config.yaml
arch: "mobilenet_v2"
model: "multi-label image tagger"
dataset: "regions of photos with short descriptions (Visual Genome)"
train_examples: 203450
image_size: 64
crop_scale_min: 0.5
horizontal_flip: true
translate: 0.06
norm: "batchnorm"
hidden_act: "relu"
drop_path: 0.1
depths: [2, 3, 4, 2]
kernel_size: 5
stem: "single"
expansion: 3
widths: [40, 64, 120, 208]
num_labels: 300
mixing: "mixup"
init: "torch_default"
residual_init: "none"
optimizer: "muon"
muon_scale: "original"
learning_rate: 0.031
momentum: 0.95
nesterov: true
orthogonalizer: "newton_schulz_5"
adamw_lr_other_params: 0.00093
max_grad_norm: 1.0
cautious_weight_decay: true
max_steps: 8900
batch_size: 256
epochs: 11.2
lr_schedule: "cosine"
final_lr_fraction: 0
warmup_steps: 440
weight_decay: 0.01
adamw_weight_decay_other_params: 0.01
Rows from block 5 of a small multi-label image tagger, named by matrix and row number. Rows with one number belong to one channel. Each number is 128 + 24 x the weight over its row's rms, rounded and kept within 0 to 255. All counts start at 0. Numbers have three digits each. After the name is the row's rms in percent of the matrix's.
After each channel's rows are labels from the 100 images, of 14848, where the channel reaches its highest value: "colour at peak" is the nearest of a few named colours to the mean colour under the peak. Only what is clearly more common there than usual is listed. The data: regions of photos with short descriptions (Visual Genome). In brackets: how many of the 100.
# convs0: expand pointwise conv (model.blocks.5.convs.0.weight, 192x64x1x1), inputs 0-63
# convs1: depthwise 5x5 conv, stride 2 (model.blocks.5.convs.1.weight, 192x1x5x5, trained with AdamW), a 5x5 kernel
# convs2: project pointwise conv (model.blocks.5.convs.2.weight, 120x192x1x1, transposed), outputs 0-119

convs0.60 112:130129123096070126111139115134115177156100083105167116092147131136139154125116148135090139160136145124123126126114120132169099133131140044111118103141149100084160119137137131101149126135131148
convs1.60 106:144121108103143117103112113107099132105078113116099089075124123123090124122
convs2.60 114:145129167137150084117101125144111172130113127102123132170119179137140123115119101109104084148088165095142124104180104171118129093127148119129178123153128121139127138128165138193155110118134142119146134144131095107162163151148130141102143148121105162106117150112142094164091146124086117106113125093129117134136168087123115159141144115115076116154142140099118097
colour at peak: white (30); pink (26)

convs0.151 092:109139133165125144106141156142126129117175127141148149153127115141121147123145161128092131125112125195089131092110157116129117072158137128111126080097090121101139079114142130138114075107131112
convs1.151 086:139119097131162117156112129142151117085129145139121100160172136087105164148
convs2.151 078:114088155108178151133116129155171147135117121122081133136089138141112152114119131100111163099133190103131123158154134166128115117094129144099140154107118126152114147151133116171165116091110154115133079150104102129117093120130154167107113093144134121148099089145121125134184087163146109117135125097109068151129122136108156136128112096127115167107155153119118105
colour at peak: black (31)

convs0.146 113:125143147163082156167076124134125121158137131157154140129142108119105160141137100106141075147136138162143112128150109173138140167127125161084095128106125136132117118172132138166113164111162110
convs1.146 098:129146133137134118144153148148153106159185159145134161173112097156121111118
convs2.146 107:131137130081142108121090130182100123138190124137110140116158121138099154169124098110117153120135087151132132124175112110138138054108150098154151147147161170120113115158121121106099093106128076134167137124131125076134134113130126159117096146135086092105100117091124134084131152153087112142123115099148094144129131109115116122121135130151116112141107126085118113
colour at peak: white (52); pink (37)

convs0.162 126:122124111098156149118184115104099143129110123120102137119104109130138112159153141137115153132151093132131137124130149147089134129073110147127194088100125102098068147125103131109134177116135109
convs1.162 099:135149119132137124152172132141125140182183132139150152160172114137149136132
convs2.162 119:117136143120133133144120125121140079133138102151194171131145150109161132138149103076102121133105134116110124157183120091131114113120145133157148100134082105136128116136115147093178135128115120086105139166168149086154110103138131094110084174132105084131107123093092122096134143142148121124120121113091135163131149116117146096120138135136105092101082168152127113
colour at peak: pink (31)

convs0.159 094:082150115142139134129131118156130095127163156120122121147103149137111121124151129172145112166108111158198102136141120121105120124162141097095103148135089143096085162174121133112110167151126124
convs1.159 095:157139167169108145161164156150139135117127126118115100109099096099134091118
convs2.159 089:085078114131112144073145127140091100142157154145143136133130110106127104106137141112155166130148120146163122109118117090090122106127099160133099172089119131162118135145123168085104098116116057080105091120130110151110115125099113167156127125098135121130166116081121127183157134121115114145098136113137100116129122157132161138122130134127127129106137140132077159
colour at peak: pink (26)

convs0.176 109:106115159130128084147113127106131171151147125175158146114121082133124097120159160123103113131126150146079146168173134117166132097099090077124129145144113118110128092114141145132104125102103136
convs1.176 083:087129119121103091113111120128143136152142123125128177181158118137152149168
convs2.176 095:093142112103123128093144143134135176164112122138121129102138159091084093144126119148136129133201180098127104137108175135106137126092092134115168115146146165147152137113109158106105116131130146146132114108133111132125116129156091153122104129128129145179158119125095167077162139159161128139137116099109121120109128162161143142128130127167171153102149084122157105
colour at peak: black (49)

convs0.130 100:120115106177119129145163134115130142107110129137101150131104116102099129072151138101101097131154123123118096140122146128112114207116096097123084097132151078111121121096109144130151138097141113
convs1.130 101:110131146135130149107141135144128165145116118138175181134135137165165176125
convs2.130 103:141074153135122149130163122187151123178105111103119123128107178112103129129142071143082132127122123148094141111160138159157096096153090106129161120133132091128110118137148092126124090105126112139144138128141162132162111160152058113181132091115095157154113174129130127146151144140123140116124124154151103106122120143149132144131098118100144150129121082116120118
colour at peak: green (29)

convs0.70 103:118132170153119097140159137118150101117123119135118135141111120134098139159108094099140131204118147142138100123151158183108095194131112133140093135165136118141115105135158114112108104160144121
convs1.70 095:125100121115086117120139141131138148134167119156178152124157146151182143145
convs2.70 089:137136085098115167100142091115132125126150147106111205133104150132134135120115100106113121150085111143098130174106169156103104133150113112143129147189141132152147137147135162103161132134137096142084097154132116167112148169152154134154127092099163149129144105143104083156131131117087170133140119123139101109131086111166111122108120126098093143138127142119137110
colour at peak: pink (25)

convs0.32 106:164161126115142127115120105188110132147155125122100142060144139075109125133115134155156105160091095097122151160148161117152142155136097119112154114137113109101137158092100130132109129147110126
convs1.32 092:141140122133122140126136137147100150178174128114133189177125113138153136141
convs2.32 111:120115123129138104148155112125097110115100083157136119162147131111135108140139106091146093139120159094106138140111127132131135133152125133096106165115173137075127191158188117165115138153165151127086158128096104094126150139154141086127153120151130127146088114091138130131106130083124091067113144089100122123136110137135122128164126127131112157149155139157168143
colour at peak: orange (26)

convs0.88 089:142145109106138131122145151153165093111149101152120122108145114076142091131111142127093138129118154170094111111108161131111105117068161113119085128127166128132146083145113157109134132176098123
convs1.88 101:141121132142095142159159116089130133143165146148156168118090116130137127077
convs2.88 085:175121075149147143151093114179149142118132136130166140137144153144110107128132105130145112159108109127161078105162120141124118124129150091144110121127097104108173158118118106119143134137150112121073081123156141114158151146130175109164150114135122130126157147188131145138102098178106142133112131097120086096146100105161150141119128154124157140154138099158110169
colour at peak: pink (36)

convs0.8 096:165123103120091148146178133112159114130141109104150142135122134167093124166176110116117117102128189125099148129103124121152124117116152127108102123153104155082138134113122104140098153110067119
convs1.8 102:141104120106120119114094103128085108102090091134122095090096108102126120105
convs2.8 102:110111139131134165119106119107109119088129139091122163117092174174143145110163134095158121152126108111160159075091134097112123114139098126125193154113098132148122140152148136140098083099102158107109128148147105148163102135160118144157110178144161114145155154122121158169122101133130085180095121110138155144136126137134135111143129126117105123112141123088121089
colour at peak: white (28)

convs0.41 097:078152161151116149141111141145147101134117103122162151155103127157144114149107116131130128078112154099151083078154138122102118144164120107120145140116131136130122033142139128141120135125128126
convs1.41 105:121126136103126132113094128101119103089118106104094113069104124100103109098
convs2.41 108:133097099126100119126134125120156152127076162142117125125141077101100128137134145117116174119172123106066144175118133126088140136109127126137135105159118127169140183162107118134135145157118140147132145124142207131160132136124133072151122115156137154130113125125144106120132169171130129130135117144174156110140112155126132106118160125092139157121092108176165105
colour at peak: pink (27)

convs0.124 104:113133143156109113171124128158178089102137177135118132139115081087098125122109118084116131155111119152118096152119089130133113166137149127154120109131160141124108139150167131093093160125169132
convs1.124 113:112120111102111102116120104105102125085079096110112096102100142108129093128
convs2.124 122:140143107130132162084104105103158136110156115145163164143125130116174110107162119157146138155159131119117128141123110133161137157136136120121118099138133125116103121163153071112114189119117144134111160142123109108156151075084132160146080103102149125097093123123137105195142132136142135173120110106139124158129138134108172135153145108130163135148117136116180085
colour at peak: black (53)

convs0.116 093:131139142131152175114142171108158084148144122089158155155144140109156090142126137125166114120100133128087108136178117117075138102109146104143126139166154132128152139108156117146089156145109103
convs1.116 118:124130131127147135115098124134115094106092094119093084067117110121099121114
convs2.116 108:160120129112116093091143115146157074153112156138165131135111119122170142125097122122107087160145172118114147111117141083107136139152122136135143125132121159146097109140108126106132130122117116130082130076096118131146080134125099119160135122095149128132114104116164086150171129095130120089125138119196130129197149146080119116104128161136120156102098112163126121
colour at peak: pink (25)

convs0.132 101:133108119095135122126127073121122165112137103136167098136139164126155128117103149078136132106151156138099106130156085144148138141093085083139144079112115097135146117108171120148143137154104146
convs1.132 110:138124118104107156120100091118114122097078106146132093095089141146108112104
convs2.132 097:124118169118161105129121123144131099137132169129078129139191151107097069154144110100102147109131134132110137134152110118125145110142154137117146117151120082095137140128136117159140111121147103096144147149136166159108128150149162103159167154108144135171164173092159075093101145150136117120139108144113089120104135143109117152132090111080132131135090106130145164
colour at peak: white (29)

convs0.48 110:131141123143134164104123132112107183119158143146150138150179167130124122112140140154143145167136100184162130154104137165142145163146126127096088076120130120134138109115125132089112136116169161
convs1.48 093:115145156133097147160109155141155145139130130153174135128158138154136167177
convs2.48 088:124108115132162169151172115159136112130138152113117139115127106109119155083184118100152115126150057143129096155153136139152131136103158116121133144127143115155158157138135141163133101114124141141141116190117123110128141165140169079125112168136092108168132150113097115128113164108092150120171110113099132128091144126083119121124119129109101087147134170090100121
colour at peak: pink (39)

convs0.170 101:120177098098127122138154122111137127111118080101165134108129141115124162114126119105173150134177155135091113105133153121146109121088073072161148146138133117130096133108112108119092137129158120
convs1.170 103:121140151108113112109141150140115137163181156153136143187162121123152143138
convs2.170 110:120108119129149126108153131156124138156145130127128115139146107125136082135152173134071107154088131142112131107130092103134172161126095087125151145129151124180116152092074118153123099167166139159139121144125110111113078157138077141129128120128140119122105155136101137147122091152150118125090128121142150118122147128149135127165170093163076076107112122155148161
colour at peak: green (56)

convs0.135 121:128130095167148169136126126124120095112089135100159128139141173119137197125115161145126115109174097091147118133162146117145126145107142134163139113151157139108131095170149128122101153159100117
convs1.135 099:153137141127115160156143125101151164165133095167164136102115129159145101103
convs2.135 108:121163160153137160101178103101141093092162123145140137081104152125132127185149146122116130123132181065120091090151125141117122086149128118147129142129171127124148131108117123158116150127146134114144165168102101137133103144073154124147116140154133148140160120130108167136140131133101171103115130120083146113151086113107123158124115130136177083122101112123118143
colour at peak: black (62)