{"image_size": 64, "horizontal_flip": true, "hidden_act": "relu", "drop_path": 0.1, "depths": [2, 3, 4, 2], "kernel_size": 5, "muon_scale": "original", "learning_rate": 0.031, "orthogonalizer": "newton_schulz_5", "max_grad_norm": 1.0}
Rows from block 8, named by matrix and row number. Each number is 128 + 24 x the weight over its row's rms, rounded and kept within 0 to 255. All counts start at 0. Numbers have three digits each. After the name is the row's rms in percent of the matrix's.
# convs0: expand pointwise conv (model.blocks.8.convs.0.weight, 360x120x1x1), inputs 0-119
convs0.37 108:142113137125135103119117119108125122116128117154133112136124077158120103169130114111112089109098143132135133111094111147100131156155156125109126087105153149120130062099112120124133140158122112101117092115113134132114104098117131129126158133114116102115107080113136128098158136059134058072127213133129137138153101149150137141112089123166121140115147133126144172
convs0.38 073:111115136149136147129074134115104115127122133089150143143150133112155116123118179077097162151165137119070138125136157147143133112079136135075159101112111123123144128134129126124144153138151189113103158138119129135159132126108152115076129114155126114128213143096121142104157118131138166178149136133106131114116132116141098157114096093162146094142148120112119120
convs0.39 112:109125146128098143136104083165172113153132148097132139148090140137161136119127109144094128119160150159126118143147143119154112138163087138126125123084202175161143172198122150111092135118138115135105128123126140085110138150094093148147124130105092128142109151109124099102141117108111149120102138121110119083120102119137125142142099097132109152186087131123132099
convs0.40 106:102111113151117129105115149144106149122127083134115172138150103133155116157134092085113138071084162095113141120101132175079160122151112139115150111181106115118152172130113148142137116122098130111108097056126156148161130116157126119091155160121142091119115096111124122121094138167138177130137131143157145150160118122156134108092130106103153133131125149140137119
convs0.41 096:116113099118129119127139084147134158143100147145152079105105125149177144135086125147086124132098141123139167107118130132126126148136150141094103119128108144132103119113087085118116143153107059122145160150100118142116127133139090097111132122143136113083138107135162150162126135183146162121119108138157133119148080121185061150152135141115131122113124165146168110
convs0.42 099:125089113142170143138126138104076168100141155108140132136110141115131155106179138112137117115173128083120110139125130127136176147110141168103086140125108112151185119173129152121167087101101127125144160143122138122139168111110136160143185110103111133123105133127129123129061129097112145166114121152109137115108129103128131140107162105113137195115140110113121148
convs0.43 090:106131144099154143116100148152177133134160135137129147124142117104110158120151092142102189113145151181145086109118119101157160108147151115100156121120170092148093145110143092128116172121130133127095125164139125111125107106109145120118136098109083093137082118124114123118135126123133125135146174063111139165129171137087130131102162091096127169112118151134114124
convs0.44 098:148154102137132136105127145111115122103135115123139101128163171178144105112141116165122167157115125084140120139145131128190192142137146146103150087143086164137130138132149085111121088104151104133128121100143112105143154151104092138120113110137157118108156144071148150139115132150151124107134138097125133099116147121119106121170190130098152126135095082084133139
convs0.45 099:126155133194111129128126138105125135141129159132075106100106106129143117174158123099139078080110097138106116150118136131114168119114114144151149142122119096120106113165126112114147144128072145139111118104086142124155154139087124115119125113115135120122153140105110125142105114146116113189142131119125204119108134188112187138134144161099113161155121141098118139
convs0.46 115:140126108114132130132115145131131114087106163105125101191101100123128117149143125118142143142118127132126132097105119181108098119099135133154122106121147069145179066161129107151151121176144118149102083143122136177145124108121149127099127142121113168137119074144137119129144146126169093122164130134148135131126145116123126114141172183121144115117120097056114150
convs0.47 106:129186117102099133136113149154093128129139142137117121101143108160169130150126149139078143130140125129083115099151143111149134188120156118158131115111143129104160115116146106128152087124140117102145158115096136142108148150105104158073097099121150114110145061155111122150131119135112130125115109134138138128134129136156105114177069188122137083110120173138159109
convs0.48 096:151140132142109132165142128119103112105090138128103132139102114068135137106082120129100085123086119095126148156112128116135152125137110090138129088114176094150157074147107130112143094147116135101174086134129141152114141139151135131138122119146125115139130162172163084139134123143125149098113091145160129137123126157135143109087178085122107128128074096122120181
convs0.49 114:121148111105141109167130137081143141079126161153101122098158116150128149126124097131166157111133102098108123126113088117105153086139110130113095145136156133122138131120095153116131173114107141142145145133108153073100141078100164087160107084180121157137106176135135129106143111120109142108148109145106105135115125135139105124083140120100080116122143104120182158
convs0.50 116:147130127073157139114132128072096131109139181120105118133132108147111081141133099151105164121133103150142122118114146114141094144133111176115135092092137103124111093139103145093130102092155139126160139159161105172118148153135119141129137142141115116149144144118130102134096129178157148134116114188081183152138142132126131134152115095104163119165131160080138138
convs0.51 086:151107120113149110106076118098160133158162141112153081114112079080094149164111113142142140079143135126135111098149120147145125127155122154083118136092142116104134101141144104139149131123159117107080157135112130102123110131150070116108125145086087131155135189138100100114126134144119091113092162121109102159110149128094108133102148136099132144095138126168122118
convs0.52 115:131163170146134146094109111089155123118112121138097157184104132154125086118141117168131118060142111123115074141153163136168111124147145144115121128126115167128104115163072149154091108140155114131127143128127095107147129106149119127118139148142145123107162154112113129109158106121124111122135106118084148086125110145134161077169129159127102174107138130126109174
convs0.53 097:147111094108141142138084107161118126109144098127132111140131139121098129086103135103156164160113110133129130124160111182127095107135100147122129133118110120109150149129114155087114078114069132166123113114130105143133159134107132122148136138129057160137164164133159117102121125180106141142142114137077131098152082139156166103083135122099124107142175104126102128
convs0.54 108:115152083139159082119126096133154130147123156152143130123155136144120112141143151104113096153124156176150099112092175117112164169137188131146155139161105146156112121088124141095100097100131119097122131159143061133117121096106144088146119128123128112170137150128122106135105140123110138161128119149152121166130104122124142072134144131107161106139087167145119157
convs0.55 092:123133138188106140120104119094113128118170108159118148151138124107145153090088085105123166153121145131129099128123112104167142115125153127148110105163101159178110119104143089111146166058147133097122169170095116164109130127132111133141113104123114134113128156103113109112163133131172121177143110113107120103161157160145121107105136155152111140107141140160162146
convs0.56 078:100122118124130137142150146156149110091098104124162109156114139152164123174132134119101132113158135106105145132133113161068129141096140159150124045106178147130115091149086137110115143093097132172121119163151122122157121138143091160146124129133116186143110175129120137108156145120151090151164124138120106116125121088120138107123140143108132152136110141107093085
convs0.57 093:107113080113131126120176104130095123136146108104127122130070107102148125128139109158145125134101124168147117149084105083148135110157103197134124149123134129153155115150107160122103197073159148145117099133125155146145132140115152115178157165167124136130140129141109134129109102145098127120118111155123152117108089115146114146162105152166131130112080142122134105
convs0.58 100:140136124128146121127177086116109114086119152124102191178107134130071154145140096103087154090133141125152129113117157118141157127133096139132138113161122141150125140137108140108119098215139113107122095125111130166129123098137102124151150154164164100095139113158157124122129111116096128158129136090135100122144093129135111125159102105152147133113080154114132160
convs0.59 090:105142149125108119156161136087082162119129091120156135139111138148134087115132129097092133137150142143103108125154153144138169116099102155124130155167146128127147117147154127123142131193097168117055079148122147090162123152150106169152092109125085109115139139098126127136115111117096099161112138115097122091130103144146154103156109144094108117148154153134119121
convs0.60 101:127093181116137130110123119108144157069131150100114118084127097163089130130133126187151178145094144130107160094137083090164151097117116109154162175150151130106176129148096112121139127142114084117146124122127140110152091125104134158115163090106125137097142129119122134160098088135113147078109130138104146139092121146138111128133131106122137103141100122108112125
convs0.61 095:185096139085155142116107115163140143133103145071130085124121104140091113106135090174099143147160090101141137114161124123168120153147134156106153122108137128114169137104114125090119170099157115154153102113157156119136119082127131158149126155126148109140154155086140101140157203113122104139139130126130105127118119129159139115109151102129109093096118106114119135
convs0.62 104:152127154174124138159110135068111171086133117118133131099063170139157096198150153145164171128104087142122093112138126125099120179138145129157145091136138141096110104115154094130120145117107139130110108120135135157188133103129149154092134102126129091079126138141136119124145150142146108127117124134154111103132114126134148118097099095139119131140116112095115121
convs0.63 089:132111125150102149144106089107146096136128098126142118082071133107150106162120140116164172117091112135162139159139147112109168136136115132109083114106156145114136115132103117134122151103133162157129159149113163114124155169129140088061134105129092134121140126146075174136121167119149145099138134159140128092164093150118175096137147131105146141157149136114134110
convs0.64 107:131101081118129103162112126113120121060157097167109111152101107113133077139089129132093141105115115140120117107115142084143155134110124111104145098104128127095124130093148105135086131104136168107110090117155066119152127138105150141177126137110125132134124149099135165116120168137134134137131135150132151140136103128155127142121138132133095085078187142071151132
convs0.65 103:111151112120147114121117107128094154135115117163111156144118139114115121108125133096132147134118151109134119147119171106126154114084122153156095135144105150112131102155101153109173085156090125128166159158148152134135140116184157112155133113160135161105137113158116164104114148088147124157088188177071082128122112135143129157091130155131148101118139158159142153
convs0.66 102:074152135113142179144120122070097146105116146134115131128169158156144082123177130149124128088158086169141122099097149114110170171161129081117119110123164122142133093141115125110107129095138097100142168120146123148102144112171118128111112173137144108170125115113138099114120129124158112118132152134119167144137130133125111141137097114162081122168115120107127097
convs0.67 102:173134104121119155123163104113156135131144101155160131156098101140153097148103090122157115103131102119113119117124113133122132153109157132135098171097145160157136145143075109145128111145129098126120090150076107103121105162118075121131123128095139150139131139130131168067164138116149135111099162104167150162145087109127121177126156121163101113106160116139125166
convs0.68 095:184121146149142159096120131135119159113134157110107152170111143121129150132130117172094145145096094076154128175142132134102165093093144146122117123145150134151110091132104127129114128137103181125107136112102117139154158116155112146119123114086125143104141146113106155141088157182120135148113121087123131126082104163121143102178190109129140115109154137123159103
convs0.69 090:133126140152118148172142140125132141120099099135125151125177149141148112155164138123143118123118107109174105132098115179122149114172169116090113138150132158154127149131090140069130119172146116124127122147131118097126111208095136083121140123127120110151106118162194120120096144132113125086094108086153125121127133109098120153097092160164135141128137127116132144
convs0.70 095:125140167128140105106108140112126124113170083114091138133137105115175151098095133142143110140167179107150138056137145138152165122138152154088089149115136120102140102137172131151103158122129121137159144154119146152137162114131106137103108128127097110077124136097103111142117144119112160098136102158113136108122142112115155150130137167152142084110087119067098135
convs0.71 124:122181125133184082123122129130146120108142104065097097125136086129157148082112141138103126163151114112137088164093141159125144182150129144150140154140135134120148156132148124100129148147104130170130082161176098127112165114179163123097145106156111119115105124104072120098096117144138143108144136106108129123118116130152140137134146136120136124139149133170119099
convs0.72 091:124096135144151133102135130129082126117171099120115158096122114087138122160093131127128115106125137128124109127135114154125157116146151152118105113115138128098136099106091140118104166128205036107096095137141119133168119110123170146161167130122133144145131156093146125134138086106146170158104104129139104127104125077162124165139103131157150125119154134130101135
convs0.73 096:156153134160153159130111126137147099205124146098136114136129126135148110121130165137111148090127090106123112127141125163133118110185130128101122134144126104167145161134114096125157128127140119139081163096117102108132106150104088159127128112152204133106131121095154119084128128118131152114092123157073098127131131088136103147121173121080129122134116114089137145
convs0.74 103:139122137153166164119124103111119085109094108107123133113134158116083090156097117115125121177175130107143135088149162167109136142108141144136112150126100124135197142107111071165127137158152136159139126128111139114077121132159112111103140131117134120149111121113116139110151133122112152120147102143150133117118084083187120150160119169144191134136113119100121137
convs0.75 090:133113152107143145133111122132102158118124117107129090110124137134143116140103114175149096145099133138185135099157160137153124106094102153100120113075135100077097128136107129084127117112170070117146127089114157093146133183137109154099145073120117138121085163107131136113136136120121112104141100138147208130110122127117138103115113136098125140104138133135143159
convs0.76 102:140145152172082100115129139158149153145098107121149162155131089118141097161123087145117178105080112107133172124114114127130122155100148108142142120178118124130143123102135179144140181135129152113137098092128110152131124100122125119120115167126131130131116122139093074148127126156131152107097122110140113164174173098160144078113130100103144126148101159134160138
convs0.77 105:135113143112131118111116122137136153080114118113098144135199129088115133151106117132129125132160100137179104096177118119138112121095142204109121158129140139149147135154158183150146087142125087143140098107152097139153116151142150112128106155119140108112093138118102110141122145112088067130127135100110119122114125120118126166103138168132122141091097151134150082
convs0.78 102:116093127094118118114144138122132088129116094132142139111123105090090139176134122115084131091141108148164080084153151173128086144112088155116131125130103113163141113147141126134120095125100138050117090137142113141095145118145140141170144136096137123174121134091084118153146122105127145141126060137131107140138139123127087135094161119138129153142145113125120160
convs0.79 098:137149138118124100110143159095088128158107128131179145130133114093105143133121128144133132111102144135118133118090189115139134164126118064111125113208142139107133125121108152095157153134144182122151168116110162116157122128118143160109149108125111124154097174155146092162143097149129154121101139111100113115118135142115154111183141116105106157099122088107144144
convs0.80 111:088122129177132134098134154115100110139126115075114169124110117184141126152132134110096125099127151156071104112075155142109133141151133117142172123145100147139129187145157121117097124113145126103145138082141143132105113119110086116139120146133151080117164122139153142121130162159125154118099128131111121135119132127111106167095161141137170132104129187172099125
convs0.81 088:140124134130122115139098123123163096122180120152128114132147097142146130128118122146143100113094134158110102078124135135170126133108092152116118100082153083158162130101139099133143113126120096100132140135093085117164131153082127166107156074139121110098103138091103084137126106133116091171120104097101160127099160127127118097134136155155132117147108195123124144
convs0.82 098:118151147163121156114124113164107111151129130125139127171083115156146096144126107140112114137148170097180166085097121134109137168107167107149206108138155154112112144162136147147161115124111122147133126141130114149175148088127080153138088158139137115103139168151117102116139125089110100090149145138085125125123141142121138102151142134108130133135134175159133147
convs0.83 104:159162103134134119108154109108141089114146131118126141135112128151115135152145147151121137152118110067113157077158083115120152144128115159142123094161148124116121156115120070103112137124095115100146140164176113125135107122102131134148126163129130150075145122133075142159103165109086108134111113114098142121184128096142116145071088130156150119123087116106111125
convs0.84 105:126098131131124141150094123168117183117107126140116104113122077105143090114172118116167107121135143125143135171136148169099135106104137166131178167101112138113093118172105116132107129123112099123120140162120116114149189169131136114089117175128114132156156106134106117144134129120134118173145116093143094146122088158144075136153143171122132125156126102095119138
convs0.85 086:128161129152111133158123086142129161180140132123157136120108084148118129097136068132104144143150135065097140120155159120135167115153093124140111124161135095152103108175150134159158098183122160093118141168134108144145101117184148117135150109146126148135133149150122119128114113075099149125140151094141115156144122110133144140099151103098148150125143153106101122
convs0.86 103:117146135126131122111115125115129139126107099158107121124156094099116112153150098156133138120142128108148148129080135153108113128117137120199110083137182160138165136165127174088163104104141133133151109144168131087143184121121131126118121134117113163148133134103112178071127083107132132180126110161142149152096111133128149141170145112122148110094143116140169140
convs0.87 082:119155119101137137138088085106121108106130141138120131148110114085112134133135112126072092130102172153119129122136161115087088159158105101160159115107141126133088137124149101100167134114121131133131169151116087139185099127096123090141133119173149131113152112116159122102184134147136100120146117076132165126106158132122154110132110106132123168128159126105178150
convs0.88 111:111126158155138090102137090084124178170123123091148139118148106108119130122132107183120154103124059141097138127158123106117136102126136195074102114144106120171135123129116090109107173126122123135107123156116106130149104083163137148138094128107090102127159109143108141162121131101139170127117112148128152092165111140129114138119093134121130158110138127108100129
convs0.201 128:130117088119121134127161076146122102091142116081140097129124130131121148165162121116147120145125113115144106110129122173114120097133159135135142114144133137109184183132080144110103104128114132159154141132180121160135115130146144154174180110135110163135136130139132152124100137134120162144153125067130149150193126153141151102105145123133110122110166127143099186