Weights of a small multi-label image tagger.
Training: 8900 steps, batches of 256.
Data: trained on regions of photos with short descriptions (Visual Genome), 203450 training examples, 11.2 epochs.
Rows from block 5 of a small multi-label image tagger, named by matrix and row number. Rows with one number belong to one channel. Each number is 500 + 40 x the weight over its row's rms, rounded and kept within 0 to 999. All counts start at 0. Numbers have three digits each.
After each channel's rows are labels from the 100 images, of 14848, where the channel reaches its highest value: "place" is the part of the image that holds the peak. Only what is clearly more common there than usual is listed. The data: regions of photos with short descriptions (Visual Genome).
# convs0: expand pointwise conv (model.blocks.5.convs.0.weight, 192x64x1x1), inputs 0-63
# convs1: depthwise 5x5 conv, stride 2 (model.blocks.5.convs.1.weight, 192x1x5x5, trained with AdamW), a 5x5 kernel
# convs2: project pointwise conv (model.blocks.5.convs.2.weight, 120x192x1x1, transposed), outputs 0-119

convs0.169:525526491534543539439497425476459517475563440414542547449481497487583509545467452549468477522480496524434517557533559553448531497494504453504543474515497554507508525501463467540506509475535397
convs1.169:486493493479500478472491458485508494421428466476431428438464473491433457482
convs2.169:519528517458446564504535545558505469514543525491484465549532472504432485528433522500471454470547540492588543523458446506523409451589473479466543434523526527468431480422486475558521532436527465463539450500474524474494496463525484507502481436538513441528546456534404552561512499566471518437476448440527512467480533498521515478487482577535466503457449525500447516
place: top right

convs0.182:510517481538509534566457486540504552450540523557452480480504428455453454513430436466474465454456535492501503523546508443505531566546504504457489446423464472449480536501572485423485567483512475
convs1.182:465505546540523541504488467495568503451451456551523480464435529531492426438
convs2.182:523489520557509543528559556451494480517552548454454579454516501523503451456512503517537544468542516513465469546481570504530557461473518507551554463453538500479487501498529562457511483539484530448486577455476489507485486436520453546476616501539513538459488496520516567569462500563509502536494439455539587470567414454458465506488467494534594522467451494485506561
place: top left

convs0.10:435465502521501430543489547540551480518545555498496454477474522512556548478559563569528494503510536477501398540542533462540502492544536475546499492441464522503547492521494512436492512546589420
convs1.10:497449470462496469460408497485443446438434494502432485475477467502458510517
convs2.10:502489468539523494454516531462454481504446503456545467545550520500497572522497488481478448526509541559477453580546491544635487532587527447532497440501489412477499525487452517548543489544527458465426479532582492445533458507443449487500479471524434486491439487456513426520443563541477493474421539466474503538518476481509522464541436480512478529467483460479561496
place: top left

convs0.190:474498464513481536552448502536451547507499540555509529501504434485514523501465479459546460586431427518514441510531496595534509588518485463512463440514473501507462517460466494413534522453561533
convs1.190:487473452476499486444493484444503449440446486460487424466464478499452420467
convs2.190:490532463468555547469479521465600518477463519496493528506436476503516458526558495502416523487580481492512530464448441544488510500546441461458568546473494509495558516465477505539586521527493598576411478525447477520576472499516548503500494495472555449474552511528569491504488445496511518493456451450460558525573536521513542466440564514517579517536487500522457470
place: top right

convs0.175:498512465448544469498574562486535528437491441415482532488495484476446513448450554491491446493490500499480431522489522518581481516482455470504516512502537430533435420407519442511477466504500447
convs1.175:491499461468495495440471464450484475425436465480446448441443494497449458509
convs2.175:465488550425479484531538494547481532411474482488494564504511478514549476452446503513437578498531491504482523518578510582535485505474529496593462514544536493500454463446587507496407496452443507481532497501506466489574458549460536463523509510474462447487489480437473560455533506415497458508424477493486495512534522522431581543468449519558458484481548498452506441
place: top left

convs0.173:489506411439510497484413469421522507491507445505513545510520492484480524506518513367512590525480437507506454479582502521520538467524513497477503501445455429480455533519554547505521512543497471
convs1.173:506473504498508469486449464498526534412400480540498468427465530488491453459
convs2.173:541525501511534492500487547472469499446482487513484508478586525477502501526533498544471532472511526441465562529440526525476504558453512472553438448449519455563529490495536562444399540494492563463557505506493497533553466499552518483451571535503493503538486564546510542444544499521557464588424442461464439493537510506535498558416415542504467425515528462457498521
place: top right

convs0.94:507452475601462493452586511546544479497526541539499532474508493535614459547470552525466452547494513514512473485471524476523456477527512453495499469546553471442497511446555562545427497531543502
convs1.94:529538501496482479448450450471478456424462425475446450446464514540529514513
convs2.94:445489480470410481521498453577496481556495505447553521479474542544524495460484473430607512559531518546498513465547524512543464552519456512498471476521494533469420463546477491531524464502526518493515514471522437455485477452450528515470487457498557476515540495390466480492442574488395520464554516526533477548484610439398487486463462503510488498518507530484513471
place: top centre